Weights of a small image VAE.
Model: 2.22M parameters, 48-pixel images, encoder arch mlp_mixer, encoder activation gelu, encoder patch size [4, 4], encoder layers 8, encoder width 128, decoder norm batchnorm, decoder widths [64, 64, 128].
Training: muon at rate 0.0034, 6300 steps.
Data: trained on photos of plants, animals and fungi (iNaturalist), 155796 training examples, 2.6 epochs.
Rows from block 7 of the encoder, named by matrix and row number. Rows with one number belong to one neuron. Each number is 128 + 32 x the weight over its row's rms, rounded and kept within 0 to 255. All counts start at 0. After the name is the row's rms in percent of the matrix's.
# fc1: MLP up (encoder.blocks.7.mlp.fc1.weight, 512x128), inputs 0-63
# fc2: MLP down (encoder.blocks.7.mlp.fc2.weight, 128x512, transposed), outputs 0-63
fc1.141 095 [ 80 138 107 164 117 136 190 144  94 109  74 180 149  61 129  90 112  80 166 150 155 105 151 124 153 163  89 142 168 157 134 125 167 136  60 168 102 100 198  89 122 148 162 145 129 133 137 202 103 153 110  94 186 144 123  98 110  87 113  92 128 178 126 118]
fc2.141 100 [156 130  66  86 116  91  80 155 141 106  67 143  99 112 125 161 169 118  85 175 102 135 179 126 175 129 153 100 119  93 108 147 161 193 120 116 100 113 116  93 142 155 154 120 165 135 140 108 179 163 173  99 113 121 116  92 117 136 125 192 129 149  37 129]
fc1.142 112 [191  83 155  87 106 166  89 130 162 129  81 100 121 140 119 103 142 161 113  83 119 116 126 124 167  86 123 182 122 155 118 118  91 145 204 132 132  55 125 141 119  61 101 151  79 142  76 100  99 142 148 184 160  81 115  82  87 118  79 133  67 140 119  84]
fc2.142 095 [124 114 157 167 158 133 160 106 122 166 157 184 140 122  80 168 124  79 111 135 168 102  62 134 108 107 140 142 166  87 121  42 124 117 110 151 166 120 193 158 135  92  87 189 101 143 132 164 106 104  84 134 139 141  44 125 107 178 144  98 132 112 133 106]
fc1.143 075 [145 123 133 170 175 128 155  65 137 169 212  94 176  74  94 136 115 165 143 136 139 119 130 115 124 122 119  91 102 117 151 104 144 101 126 148 124 140 128 171 138  83 117 166 202 100 157 115  99 140 176  99  85 177 113 115 149 137 141 171 123 165 168 105]
fc2.143 115 [153 170 207 115  75 113 113 189  93  96  96 146  88 145 154 110 124  94 135 122  79 168 155 113 138 166 143 123 132 130 112 150 139  68 154 121  94 102  95  86  67 131  98 124 101 184 149 126 114 125  76 116 145 126 158 156 212 165 117 129 161 148  78 180]
fc1.144 079 [131 139 114 125 141 110 131 132  99 105  86  33 112 123 135 193 152 107 116  84 148 161 154 159  96 170 121 115 119 147  96 187 142  65 160 125 148  98  81 141 147  78 102 107  98 134 155  79 154  86 164  93 114 167 130 151 183 151 182 174 156 169 129 146]
fc2.144 070 [ 99 113 137  98 164 130  99 100 155 173 121 101 123 116  68  89 140 104 151 134 149 115 117 130 130 109 137 124 125  98 133 127 129  68  81 128 129 220 146 157 134 121 135 213 149 132 148 110 193  98 129 131 137 168  82 161  94 124  88 181  93 103 136 113]
fc1.145 095 [104 166 119 102 166 157 114 134  84 151 123 150 108 145 133 145 136 154 165 125 151  98  76  67 113 103 119 132  96 110 125  92 219 173 181 150 152 134 173 116 133  99 123 140 146 169 171  63 110 141  71  95 217 107  82 108 129  70 119 159  88 152 167 106]
fc2.145 103 [135 185 118 124  90  91 111 169 138 140 167 132 127 182 166 148 115 159  76 155 112 159  63  91  98 147 132 108 138 107 140 203 131 141 155 176 152 110 114  96  77 128  87 103 168 117 152 132  97 143  98 107  96 110 120  75  70  86 206 155 183 126 122  96]
fc1.146 181 [129 163 144 119 133 114  75 118 102 107 157 158 171 147 141 129 122  96 137  83 225 107 169  94 122 125 141 163 139 147  84 151 143 132 201 148 105 103  97 124  60 153 133  99 138 111 142 159 144 103 204 161  93 128 168 184  61 103 147 132 125  93 127  97]
fc2.146 141 [114 181  71 169  92 129 136 168 119  89 197 127 145 133 121  96 159 159 162 122 109 163  73  90 112 105 102  97 126 127 161 109 169 123 161 150 154 123 114 135 140 101 137  99 106 173 144 171 160  87 121 135 110 101  99 137 117 213 167 135 165  77 143 112]
fc1.147 122 [172  99 192 142 136 121 129  87 129 136 152 154 114 192 135  69 163 100 105  99 139 131 101  98 118  70 168 142 148 123 134 169 157  73 189 142 128 108 189  74 166 104 136 128 121 154 124 140  76  96 163 146 139 146 188  77  95 138 118 139 100 109 136 127]
fc2.147 105 [ 89 163 121 157 134 153 143 109 110 173 153 100 151 128 132 144  88 101  89 170 131 113 127 114 165 162 121 136 113 154 114 142 118 190  99 127 154 136 125 186 120 124 157 115 134  84 150  42 205 163 125  97 101 100  96  99 109 108  94 133 146 135  90 141]
fc1.148 116 [135 107 139 177 155 109 111 105 112 226 146 160 154 131 123 135 128 170  61  98 109  78 129 120 101  77 113 141 118 166 144  97 123 136 150  88 133 114 131 142  69 134  96 127 126 104 142  52 106 150 135 142 145 163 154 157  99  79 145  74 137 110 129 151]
fc2.148 100 [133  68  74 115 148 161 149 178  95  68  92 109 159 149  70 168 168 133 163 126 130 149 143 132 102 126  96 126 103 102 116 162 120 168 149 144 123 120  84  89 173 111 108 112 126 171 123 135 193 145  97 130  49 127 124 136 163 175 147 163  57 192 103 122]
fc1.149 169 [110 100  70 144 202 169  86 123  92 190 119 107 140 128 128 175 115 109 113 165 111 135 128 149 173 152  99 134 128 112 142  74 103 152  95 138  70 141 118 121  73 148 112 111 144 110 145 111 113 114  93 156 124 149 127 148  85 121 176 128 212 137 113  86]
fc2.149 107 [168 129  91 133 100  84  86 127 194 134 134 125  68 127 107  56 166 174 150  78 109 181  84 158  80  72 127 125  98 147 105 129  85 158 143 126  85 100 155 143 166 107 112 103 108 197 167 168 118  81 200 144 118 139 148  69 110 110 104  66  95 100 148 143]
fc1.150 069 [104 113 124 125  93 102  57 134  98 109 127 120 163 113 118 119 157  97 122  64 149 160 142 163 151 105 132 126 143 110 170 155 116 159 156 129 127  69  74 101 127 126  91 139  70 119 102 139  82 171 120 133 157 127 160  90 153  93  98 117  93 106 138 138]
fc2.150 073 [174  97  58 130 172 122 128 171 188  81 135 132 172  86 173 135 153 106 129 121 111 111 178 181 149 172  77  77 139 120 102 126 146 159  94  62 122 183 112  93 132 125 123 186 141  99 145 129 139 108 106  87  98  98  90 120 117 179 135 135  84 193  80 109]
fc1.151 068 [122 109 155  95 138 165 104 129 145  83 144  67 112 148  67  83  88 128  93  82 111 151 101 178 117  61 133  77 135 114 163 143 105 101 153 179 129 143  90  97  58 112  81 129 157 124 149  87 132  83 109 135 133 149 155 159 108 114 154 142 124 171 125 149]
fc2.151 070 [ 97 148 166 190 111 136 124 130 102  92 153 103 122 119 152  78 100 172 183 106  81 128 103  78 112 118 137 118  90 191  70 138 152  73 131 133 135 116 130 154  59 154  94 139 105 124 162 117 172 132 114 123 157 128 130 145 187 143 168 120 156  97  67 139]
fc1.152 076 [141 137 102 172 138 137 146 158 124 107 147 194 167 167 148 121 137 123 155 142 130 133 121 104 118 133 130  78 106  70 107  77 115  87 140 128  99 197 121  99  97  99 145  71 158 148 160  63 166 148 118 138 149 104 103 132 103  81 116 104 167 127 104 145]
fc2.152 086 [150  97 165 141 121 140 108  75  98 166 103  81 113 106 122 158 132 126 119 120 140 119  51 127 112 121 163 201 137 137 126 117 112 183  88 145 155 122 113 181 149 151 115 139 125 132  90 175 115  84 122 103 136 166 149  34 109 139 139 137 115 111 166 166]
fc1.153 082 [ 81 104 143 177 151 168 153  77 137  87 146 110 174 147 107 147  38 140  45 109 108  74 114 148 127 126 157 104 174 102 141 122 126 133 111 108 131  80  62 192  82 150 170 146 106 107 108 124 109  67 139 117  95 180 133 126 172 130 108 182 149 116 119 192]
fc2.153 096 [119 146  99 124 141 174  89 114 128 143 121 142 138 155 133 131 116 124 109 150 169  95 230 124 107 153 126 160 103 134 164 126 121 141 112  88  87 154  64  88 197 122 151 115 140 132 139 122 109 123 110  80  94  82 113 118 117 142 100 147 125 177 127 122]
fc1.154 090 [117  94 127 150 129 113  70 145 148 138 175 137 102 236 101 130 120 167 137  56 180 125 119 112 189 104 140 196  82 121 131  84 142 140  96 137 146 101 125 151 177  95 126  36  96 125 114 128 129 117 100 157 106  99 118  85 155 135 127  86 164 112 142 137]
fc2.154 108 [120 120 221 148 166 178 139  88  80 133 144 127 149 160 116 141  92 108 130 113 131 121  48 163  79 159 101 155 155  99 151  74 139 116  99 176 136  89 125 135  82 118 109 145 130 132  80 128 133  98 114 159 168 185 174 125 126 122 134 113 112 158 162 143]
fc1.155 077 [ 91 145 131 157 131 180  60 110 164 108 106 138 224 164 132 121 144 132 111 130 112 135  80 151 104 117 138 114 215 134 103 118 108 115 164 120 119  99 130 119 137 146  85 143 111 120 131  97  99 117 144 188 104 115 170 137 143 113 121  79 102 189 140 183]
fc2.155 095 [ 86 119 130 139 139  92  83 139 120 120 118  68 133 123 135 124 154  68 112 146 148  96  93  93 123 123 160 133 129  95 141 192 185 142 157 170 108 136  93 133  96 128 137  80 173 113 116  80 183  65 134 121  90 134 181 123 108 134 201 179  91 159 130  69]
fc1.156 054 [152 112 100 198 145 101  72 162 159 144 155  82 140  94  92 160 164 101 152  68 151 123  67 148 123 166 156 113 155 189 158 133 128 151 105 156 159 157 179  98 117 144 139 105 139 133 182  68 131 115  95 169 160 148 108 104 105 202 159 116 118 133 176 134]
fc2.156 048 [ 99 117 152 138 186 128 139 127  87 113 146 127 158 103  60 129 152 133 170 161 140 124 120  96 112 169 112 139 131 191  66  92 122  79 152 130 164 112 121 143  62  97 134  96 110 113 172 122 169  51 113 149 149 125  92 151 157 160 129 185 129 166 133 112]
fc1.157 070 [ 80 153  90 136 101 175 135 137  84 138 107 160 159  91 169 173  93 151 161 135 148 145 179 151 115 154 103 185 192 185 147 134 157 109 109 120 120  94 146  81 173 144 126 172 156 102 105  62 183 122  94  99 154  59  82 165 125 174  88 149 134 114 153 100]
fc2.157 070 [102 143 129  93 106 119 131 140 141 141  79 106 134 122 155 125 124 105 104 115 156 143 181 123 128  88 115 158 113 199 105  69 205 149  96 132 128 108 123  69 163 127 140 167 117  99  82  64 201 156 162 130 156 121 173 139  56 124 118 201 144 118 157 126]
fc1.158 099 [128 100 147  93 162 130 104 139 103  95 105 109 126 205 161 194 137 103 164 168 146 175 107  80 149 133 164 186 113 190  65  80 124 101 142 102  80 100  82 104 155 121  52 109 135 127 102 162 137  93 105 176  96 136 104 103 151 110 106  97  98 161 100 155]
fc2.158 103 [157  78 131 149 183 100 130 108 108 142 130 221 152 152 143 138 104  83  91 128 163 118 114 154 155 142 102 107 176  90  68  65  87 145 109 128 142 104 180 154  97 159  97 130 138  96 110 152 175 138 148 178 142 104 129 154 119 129  90 154  94 174 142 151]
fc1.159 078 [112 136 158 166 145 141 173 121 176  93  76  95 151 143  45 137 154 126  55 133 108 173 174 146 119 149 151 128 108 159 128 103 119 118 144 152 181 120 141  90 102 124 191  50 127 114 145 150 132  91 175 152 104 142 176 178 101 142 150 163 143 136 118 165]
fc2.159 082 [134 100 188 161 116 101 105 146 140 123  94 140 172  89 181 154  87 102 110 166 100 122  50 125 114 151 134 110 151  82 110 111 129  89  96 142  78 169  82 143 143 155  97 149 188 150  78 141 105 110 111 139 172 128 175  98 153 184 139 117 155 137 109 167]
fc1.160 102 [133 140 133 132 179  99 147 147 145 149 106  77 146 129 143 120 111 123 148 119 106 143 131  18 116 142 103  95 149 128 101 134 139  98 117 148 200 158  83  53 153  74 153 173 138 112 139 149 131 152 158 125 107 151  89 127 138 134 128  94  56 146  30 186]
fc2.160 089 [ 99 108 125 154 139 119 162 123 140 146 113 152 159 164 100 157  93 129  76 127 162 113 115 109 141 148  89 130 135 104  94 151 109 161 129 169 131 113 166 109 132 103  89 163 128  97 142 109 237 203 155 134 131  89  58 124 110  75 114 100 118 138  44 121]
fc1.161 069 [145 143 180 123 142 153 146 150  91 170 111  87  81 189  99 179 104 130 144  79 148  23 127  95 161 143 132 184 147 127 162 144 125 140 160 140 156 160 113 154  95 148  82 130 102 141 157 153 138 168 150 118 163  93 152 147  94  86  99 132 125  59 112 133]
fc2.161 091 [ 76 153 101 101 106 133 180 158  86 130 195 174 163 147  85 106 102 133 178 127  88 130 123 152 146 162 159  96 121  96  51 148 187 120 143 113 179 119 110 118  98 102 115 135 120 141 145 124 234 117 138 102 134 106 128 177 129 161 115 128 107 148 129 162]
fc1.162 069 [170 152 131 163 106 159 198 130 102 139  87  86 112  67 152 108 166 157  88  89 127 119 108 185 148 131 104 165 115 155 144 151 121 167 109 173  60 134 136 108 136 203 116 111 115 135 175 140 124 170 148 151 159  82 174 150 161 146 106 150 143 175 159 129]
fc2.162 079 [145  87 110 113 143 152 157 108 153 162 134 163 161 100  92 118 210  98 132 108 153 116  37 165 125 155  96 105 127  95 108 159 112 160 153 123 150 153 138  80 115  97 111 181 209 124 136 139 120 137 117  84 173 114 149 101 121 115  87 104 106 149 179 128]
fc1.163 093 [ 68 135 121 134 122  92 159  86 139  95 159 106 106 152 104 110 162 125 139 135 133 173 114 146 116  61 125 153  38 159 162 113  84 144 104  86 146  89  84 102 158 162 173 101 127 125 162  70 144 166 105 149 175  73 129 118 106 145  91 106 134 150 139 114]
fc2.163 079 [110 189 172 156  96 191 190 111 101 140 142 144 126  86 195 125 127 126 109 118 109  97  95 142  84 164 102 126 128 104 168 150  72 110 129 149  92 133 138  87 112 122 102 131 115 149  98 156 122 128 103 104  72 155 172  84 144 162  77  90 154 108 124 147]
fc1.164 081 [140 128  75 123 114 152 105 153  94  99 184 131 143 114 105 143 100 116 110 103 157  92 163 123 131 136  94 129 121  98 117 157 183 133 154 164 142 148  71 145 134 138  83 162 106 166  98  46 106  81  86 117 134 126 121 102 178 122 172 116 121 125 208 120]
fc2.164 088 [116 120  91 115 115 121  85 152 103  76 177 133 108 175 211 103  76 163 121 166 119  83 196 114 134 174  81 108 106 125 148 171 139 176 141 107 119 188 120 128  92 143 100 151 168 137 134  64 154 120  98 101 119 114 126 104 110 144 138 141 114 127 137  72]