From a checkpoint of a small image VAE: decoder widths [64, 64, 128].
Rows from block 3 of the encoder of a small image VAE, named by matrix and row number. Rows with one number belong to one neuron. Each number is 500 + 40 x the weight over its row's rms, rounded and kept within 0 to 999. All counts start at 0. Numbers have three digits each.
After each neuron's rows are labels from the 100 images, of 14976, where the neuron reaches its highest value: "strongest on" is what is common among them; "colour at peak" is the nearest of a few named colours to the mean colour under the peak. Only what is clearly more common there than usual is listed. The data: photos of plants, animals and fungi (iNaturalist). In brackets: how many of the 100, against the usual share in percent.
# fc1: MLP up (encoder.blocks.3.mlp.fc1.weight, 512x128), inputs 0-127
# fc2: MLP down (encoder.blocks.3.mlp.fc2.weight, 128x512, transposed), outputs 0-127

fc1.335:561546547489497512582484481480493509483474485504480465462507445538499496623493477485513415518447474523589566520453503454430497558512519488482510502536473514433508482479468463425487467533505469524473571528556566548549475459465502452502500511563440487462447542442481509520550482467578540498547464482475498497524536527527464488444546511460435594466468479445562535517435473482509511541569
fc2.335:543464471512531481434525522475474425507457595565503451423444515532497463614493518535493530485485504498535579445534411499488535457503457540531455446578477467439571475461532500464572486493488509530422490534551465508529446501539490476536483475460529509505474482520535450469507525548551491515475357510556493492449486515498513496552556484556540487501508510543470534517522485469523544502528
strongest on: phylum Chordata (92 vs 60.8); class Aves (91 vs 55); order Passeriformes (52 vs 24.9)
colour at peak: grey (90 vs 47.7)

fc1.188:482535521444471520522393470449498522501525403507528477491466474468452447445482516507472469487479537472482508465470481406510441500501545483441550495502546488456569535504515553604507474492522485507518515431474517589515499485598531507489449475475541430531528529481509591509467456537467525482549516476567592557467491517502559574550500500498501519466452554555492472492434504461465509492541
fc2.188:581492552564470507475458534540527545466478528509478502530524558487464460541505519493524523514521464508499485558457536473478524514458465514455490520630507553434482505449505558576493475458482497462448492565494499541442562500520533460504460506512489517493549557519494505473491503454522514488459440586433457474468417513500477436489565530508548538430421531607538529585504480540489559510513
strongest on: class Aves (88 vs 55)
colour at peak: grey (93 vs 47.7)

fc1.440:481485483536494557555511527497517465552421443482501474475523487534444520431502453450473526491497442489506509556512491408581569500442506477415513538484543546505457480474555488524484462500488545472516459554528547411446517487570497535417495545577488560509572486476426515571517549532448501455490543489514538462487546472505493533503535507553486480418485550435546522551493562474507500473536
fc2.440:528494526562518401459451575442435538526426559548541418457529522534527566535459480480517501533461498491498590520460499466499475443526481497513531456539513452444480526487558522506537495514479490495428455497439477566552508483538522487575499471465481526529553467546517495422487490491467500426497393489515454494491434483473537541462510496546521473476492531525477573475555538547528559549539
strongest on: class Aves (86 vs 55); order Passeriformes (56 vs 24.9)
colour at peak: grey (88 vs 47.7)

fc1.0:577494506445491496526523521488467538528452538512494480499520531465504503517351539500471502598520484528559496545459447503498403541546457549495486487499471462470530563477515531516497544493500546495435542460494496531421472542481528464512487464527479426424408487455508495549485540526565526526518521535479515495455538507513524441415560520500497443482474520428520533539399521522458475505449
fc2.0:490547564485466434521467487530512487464469448465462423433522439433443477528496460507465486474506521568470494453432520560518510490517497525472475540540554547547512505470496490519573554496445567546593403500499528449495566493513482517456472544509485471481522531494469516477511519569499471477495468476434557459459482477539478470515519472487585587551482534498508426444576441508504444533556
strongest on: phylum Arthropoda (66 vs 30.9); class Insecta (64 vs 29.2)
colour at peak: yellow (59 vs 0.9)

fc1.147:509532530439570534525471531533504507522472496496543555544526511553505495498509532500493519467449511494476514527424528484529455442522482465547482477456565535565497504434465547409518471576474473463455457481478524405487546482551490493486424546544559507473494539489490490461457572518443567549532430495382473522511398556513505553509545423486511554459471530516510529542542490466494485459504
fc2.147:500484484535488519534481532549555504444435485464484537513543522524468506542540526470513469590519484524552493499533508503419493479515530489494443552546442602521483513485453459541436565456575525528493510517537495440429562514452570492459484521552454502562439560422470515521539494514577447466476517552444472486497426496455474435505451469487418485517506527511513517543574477529441464466496
strongest on: phylum Chordata (96 vs 60.8); class Aves (93 vs 55)
colour at peak: black (73 vs 4.3)

fc1.93:572512525506487577564565474462557439520488516479527461507481418511539479489484551560467552519547465545486497475524488385523489539473497542593510502591527481465458594546519458460475522501437461542443492437530468562494466500469468480492504497525497448431492500513506539496509502505491506505469489531579512460528476542576443505489503500574522506439523530461446483558497461481577478482426
fc2.93:429510480451494425477435520499491455530534527465466481459494526508502474417500485508521476518630499545524489535495460572537452451538500478498489473475550547481510453525485429535555470559487488496479566468522460486488521487456474442484435548502426572507473537428496488549524415546489461598455490450454520507487518481449525516553469553510575489541535520487520511519458480472476442577550
strongest on: phylum Arthropoda (74 vs 30.9); class Insecta (73 vs 29.2); order Lepidoptera (37 vs 13.7)
colour at peak: black (54 vs 4.3)

fc1.391:480486470525481496537493572486550459527444429507514439428479453484516526476499498521476446544516485449521484501562535429473471484521521554564466465562495440461511497482437425559482534468480521506473519501509433504547447522479513459527540512465383506449528476449571511462604494533486540487488464528521526520471476581550532550509565561474589476515519458540509487492452513544541435495439
fc2.391:512525470456532496516473546499459530523481553465517527423506514527437477435475487503514541538586507509467493550456468548530473450553507481538424463486463547553518417510507413516541449490461582482444490515511512578537545502393545470512465521503426509446489508466463494563522496563549429545483432482459580519536472500471510449569473510526461534521511521548492483447543444534478495531524
strongest on: class Insecta (85 vs 29.2); phylum Arthropoda (85 vs 30.9); order Lepidoptera (34 vs 13.7)
colour at peak: black (63 vs 4.3)

fc1.393:448497474509484494479507527519482526478410433441538509477517501492529489516511513450541492547540543514496520457534547504501375500518512544528463475489536510520454510469555459582487488468473571532559476499535565476420534575492470486526517484506536534400569490492442454563506488481460470548518541470490531463510495457502422514493557440518544474590518489476523422408591492518491486489453
fc2.393:540474503509474459354473521478531474525462555567518482484497506558475461539519478471539502460539507570486534456494422466487598515453551445519517532476466526534489485532495519518532475543471480525470477444506471488536476484499507575495509482526538472546447553435535458477435485531580485455493446465535474521452451482543511479477486518502580487430545512564514590545418456510471551495563
strongest on: phylum Chordata (93 vs 60.8); class Aves (91 vs 55)
colour at peak: white (27 vs 6.3)

fc1.99:496499477495430520497480542527559475485470500523462470520454494436467457496460528489493510517572514501497444506497527475529416468423551491537457526476519423502507528514481489566474537496437589588545470511517525483620495480416524524484444561520491483446538492537472445400600540511532550550454419490487455481492539502574472468493517487446525458495454479491499533565507461516539501490503
fc2.99:512484518583517485441433525443538505474415520517543471516488535434436484486459446512466482527508512493506437514481482533530470579556525502532467474416511515614548506563473450556432564476536531558511508496487524566537522495470510449579443532532526526471528498451544497457549498521527460511428452506409507514474459519554525395505469504498478498529503458507521555529495537546557515496475
strongest on: class Insecta (72 vs 29.2); phylum Arthropoda (72 vs 30.9)
colour at peak: brown (79 vs 24.3)

fc1.97:471500516492477454546445499500458474542504438509564496525551434480461554544449474461504500496428543450501500520451491431560537509489531532476547500485519462436517506540487474400552464567439445539545498542489543456476504525533501471444540511536459507506457558486476538488571580508489520571499444512539485475521514529460549472466483565558431559378484510488482518510500487493437456511420
fc2.97:492495514464574513496471526510490448576479500566490508469508525518449550557517562533526490514481529580468608507549438534478503430544494427526467497522519462481564492543511568566518473500499496455395495486466482451545478468500472488582437482524497496480555535526537429455501507570546472454474452498527522514428474482460485499494533412458553470587499479516439526508538493506505568494545
strongest on: class Aves (85 vs 55); order Passeriformes (60 vs 24.9)
colour at peak: grey (98 vs 47.7)

fc1.168:518497499506518487517493529475505483482397448481538476472548518494511510487513458493524483538437482492491480493467561500468517514505520502452524548575486428524486579490509569512525542500497446495507504472412512461480507519464459488569522551472522539454485542435482454573547504521503529488475468379501511476400528556469500510537563601487533480417578553453569536478527514405544502530538
fc2.168:617480553484455494504489493584538584488567503468457557561455502476429555462411513557561496479572497542474460557460468488527437509474498483518494455526523507433487517533490479466459449477530467441509463553491495568479500485511470480471506500542489479495430543530480527484513582558511474493480527568460519506609503517491490474441467523524514495491498488396431445473531493509471481498456
strongest on: phylum Arthropoda (88 vs 30.9); class Insecta (87 vs 29.2); order Lepidoptera (44 vs 13.7)
colour at peak: purple (69 vs 0.1)

fc1.156:466453516492539449507483546497493509539540566549526494487510485492459540508527555413521509532479503585469495558478468518505509489546501443536599497464526493431493463563537461558513472453418490524548476432529478498445525527527530497502520430522476513470537606586488430492524540450444473479513517435525486491467492487435496410438437550502522462457438514535498464458513527542547470493559
fc2.156:416487469506524476490526517540451457500527478437546492427586503478576520539553448507505543492458476561469489474581517479457555505489489499521532450571496483431476447471446516516515490541483549547492478515603471469499585455476493505470510539522613484498471526491456521507520496494476482488521386559539510438461532494491536544429514492563545535474499439540473572513509496473441464522487
strongest on: order Passeriformes (53 vs 24.9)
colour at peak: pink (45 vs 10.7)

fc1.387:503529566517498471526449538566521531488574526540509506491447473575506520523459538547620502493464517517483489542423489478551517441600562475448508481470529520549518508489541511457532479533463443526474438556494540474465517486495492521445480482498552452546452494394459557548473421497532497508510431439508536551511447497511492474465536420517520438440494498554438475510432499494498481483475
fc2.387:503479456461483514516546560491492528524543440505533484487487540495485536510531440562445513519536476541489497565548447481455442446504496465534397455568528427517520438535497464532489422489512447492473495483630501427495517457485528428527446485479471505480480487616487574526509509551574500533509461523486517497496490545451487510498521509578526470529469478514433527454568543501481573478465
strongest on: class Aves (83 vs 55)
colour at peak: white (26 vs 6.3)

fc1.294:561536513505469483549439465508551412452527541425483494508466507501503451502554495464438573478476478448400502518529495479505474458535490481516551526506638462526473479503547582484477463501511464511495461571446486516485499474477474490382451523460468529500504513467464491571530506532514459459519462481437458555503518455545472547544529457521508451507610549507474559512514480550502507502529
fc2.294:504524430474476445473518544531503463483586430462542512516544528492414465509444478573507500440514550515498504497394582498581526510519503523451586585552532487564434487525508506503545471478471500519456445492497559514494494522450448544497560456557510464570575478521480466526478495569540539541457548456546477511525470501553439485493502551493554475468457510447459490491530504472457504488504
strongest on: class Aves (87 vs 55); order Passeriformes (64 vs 24.9)
colour at peak: grey (92 vs 47.7)

fc1.17:472486532522495558562417457518461519507475560546505483459525527567534508521537544522499502578514506509446551518437452510436501514500524483522416499482536507416471515437490484489499492472508476489501527503479473518470531444547503512477506506511504566518478479495502425566499507505460527419583558599416506458412415474501487475555463480420445481478483522526511471551503472575473573436528
fc2.17:468507515476493492430464513493480499535499480466490475476499458486460550561467476532434456434420555469464499489520571518518525521563457542478477537513522550528520481514532502481559417475469576541429430527499563497488570477483440568481565514524527530603463501421471441481454506535527468509551452492504511529434437530528481526463494555467538496544565489456437531564476457503577522516498
strongest on: order Passeriformes (58 vs 24.9)
colour at peak: white (59 vs 6.3); cyan (27 vs 2.6)

fc1.372:580403474522493525531523516469525561473475492534512440472504510478525511464534468480499550565569516518466498581577465519485479549499512470511447534480489464507517473515519531493553542506452522549489600446524420430528518458495488487577472486459492522450487538478544457466560491504525449482487585541538503445428478526439502486549402530461533468600447490526542504469541473469531457481507
fc2.372:504563508510526516512548514562455552482542511518483432492554548530560539502563520504579437482474485576519435481452452455466468411430488481502523425562531473411515512448472469447443551517470542507428506378545503484473536484492509545468536493542479484524462474581477499469507520561464465504532428565488544501532480498474506486509489427545528522502526482478483539497559494517465455528528
strongest on: phylum Arthropoda (74 vs 30.9); class Insecta (72 vs 29.2)
colour at peak: pink (41 vs 10.7)

fc1.501:465460555560489449505473517520547387428511449470528500533491485475520423502497525463505573593453445489477469478558511479503520485579493509444504530505547529492515535502548531447511572488480464525519534510442533432481486440537468504475527534449481563444512430459553408445514483525501470482478524513561485483449463509463502502519473631488552523487487538494556567450515507524522488494549
fc2.501:530517579442490511537523496557439566540544533452459510567464513471489554471455522533480544539544527545498509492445472524514474589465564500492522519500453496416491601517547433487422464522515496438508484537472503606533502516545497509484530520524474542514540523573481550502502516484502470441486512560460496541523493462529498454449478531582553558456453491451463458397525497525473469485471
strongest on: phylum Arthropoda (77 vs 30.9); class Insecta (76 vs 29.2); order: Lepidoptera (36 vs 13.7); order Hymenoptera (26 vs 3.5)
colour at peak: purple (43 vs 0.1)

fc1.266:484456478509471548469516435427504487564473444433459585502548484453562426464488484497508467511431538513501519483469450532527533530474530469510508493510524417508453489575466530534539497431566470440486527393512497584494482483599480494505454554531500430542449565470440583520544504464538532522511441481498495544431485549500581480496510454509510539545499516499475480464470485519488483495499
fc2.266:565456528541476463530496516541537552448461501489534527549503522504439469522506541508507484598511429477519537540454565502482466450526448548474555586599562528486454508470486508476471520450517494525422515517531529569413506472556548470502479497450515524511588474483519593517478519508543518456527411507504470517507475504500420537507522521543454482435422565517575524474511475531489513516484
strongest on: class Insecta (70 vs 29.2); phylum Arthropoda (70 vs 30.9)
colour at peak: yellow (53 vs 0.9)

fc1.410:516467507520489493469506506501557548490534540433461518475562526424494535438493476508498455446549506535491470513557511505499453479452508534553462504484339502545383428491532485552506507581531510531482499532478453493557490543519534554509485570478501503522526449481477477457575543442496479548475445543530458481578546542483494468484455541477483580530522487457483429505525466559523480474504
fc2.410:497493494520527530456453569484469391537536476530533450479488496598479530579501470503512522556432497524415543496491510444498521511589494494552532498394533527552559488524530549499485510511453551485496500526463527529530488490525488521502457466456478497470540514444483460444446412577498467497519431504471555489422476490507518440489487473477500489507470543560495568500401536465487573486534
strongest on: class Insecta (69 vs 29.2); phylum Arthropoda (69 vs 30.9)
colour at peak: black (45 vs 4.3)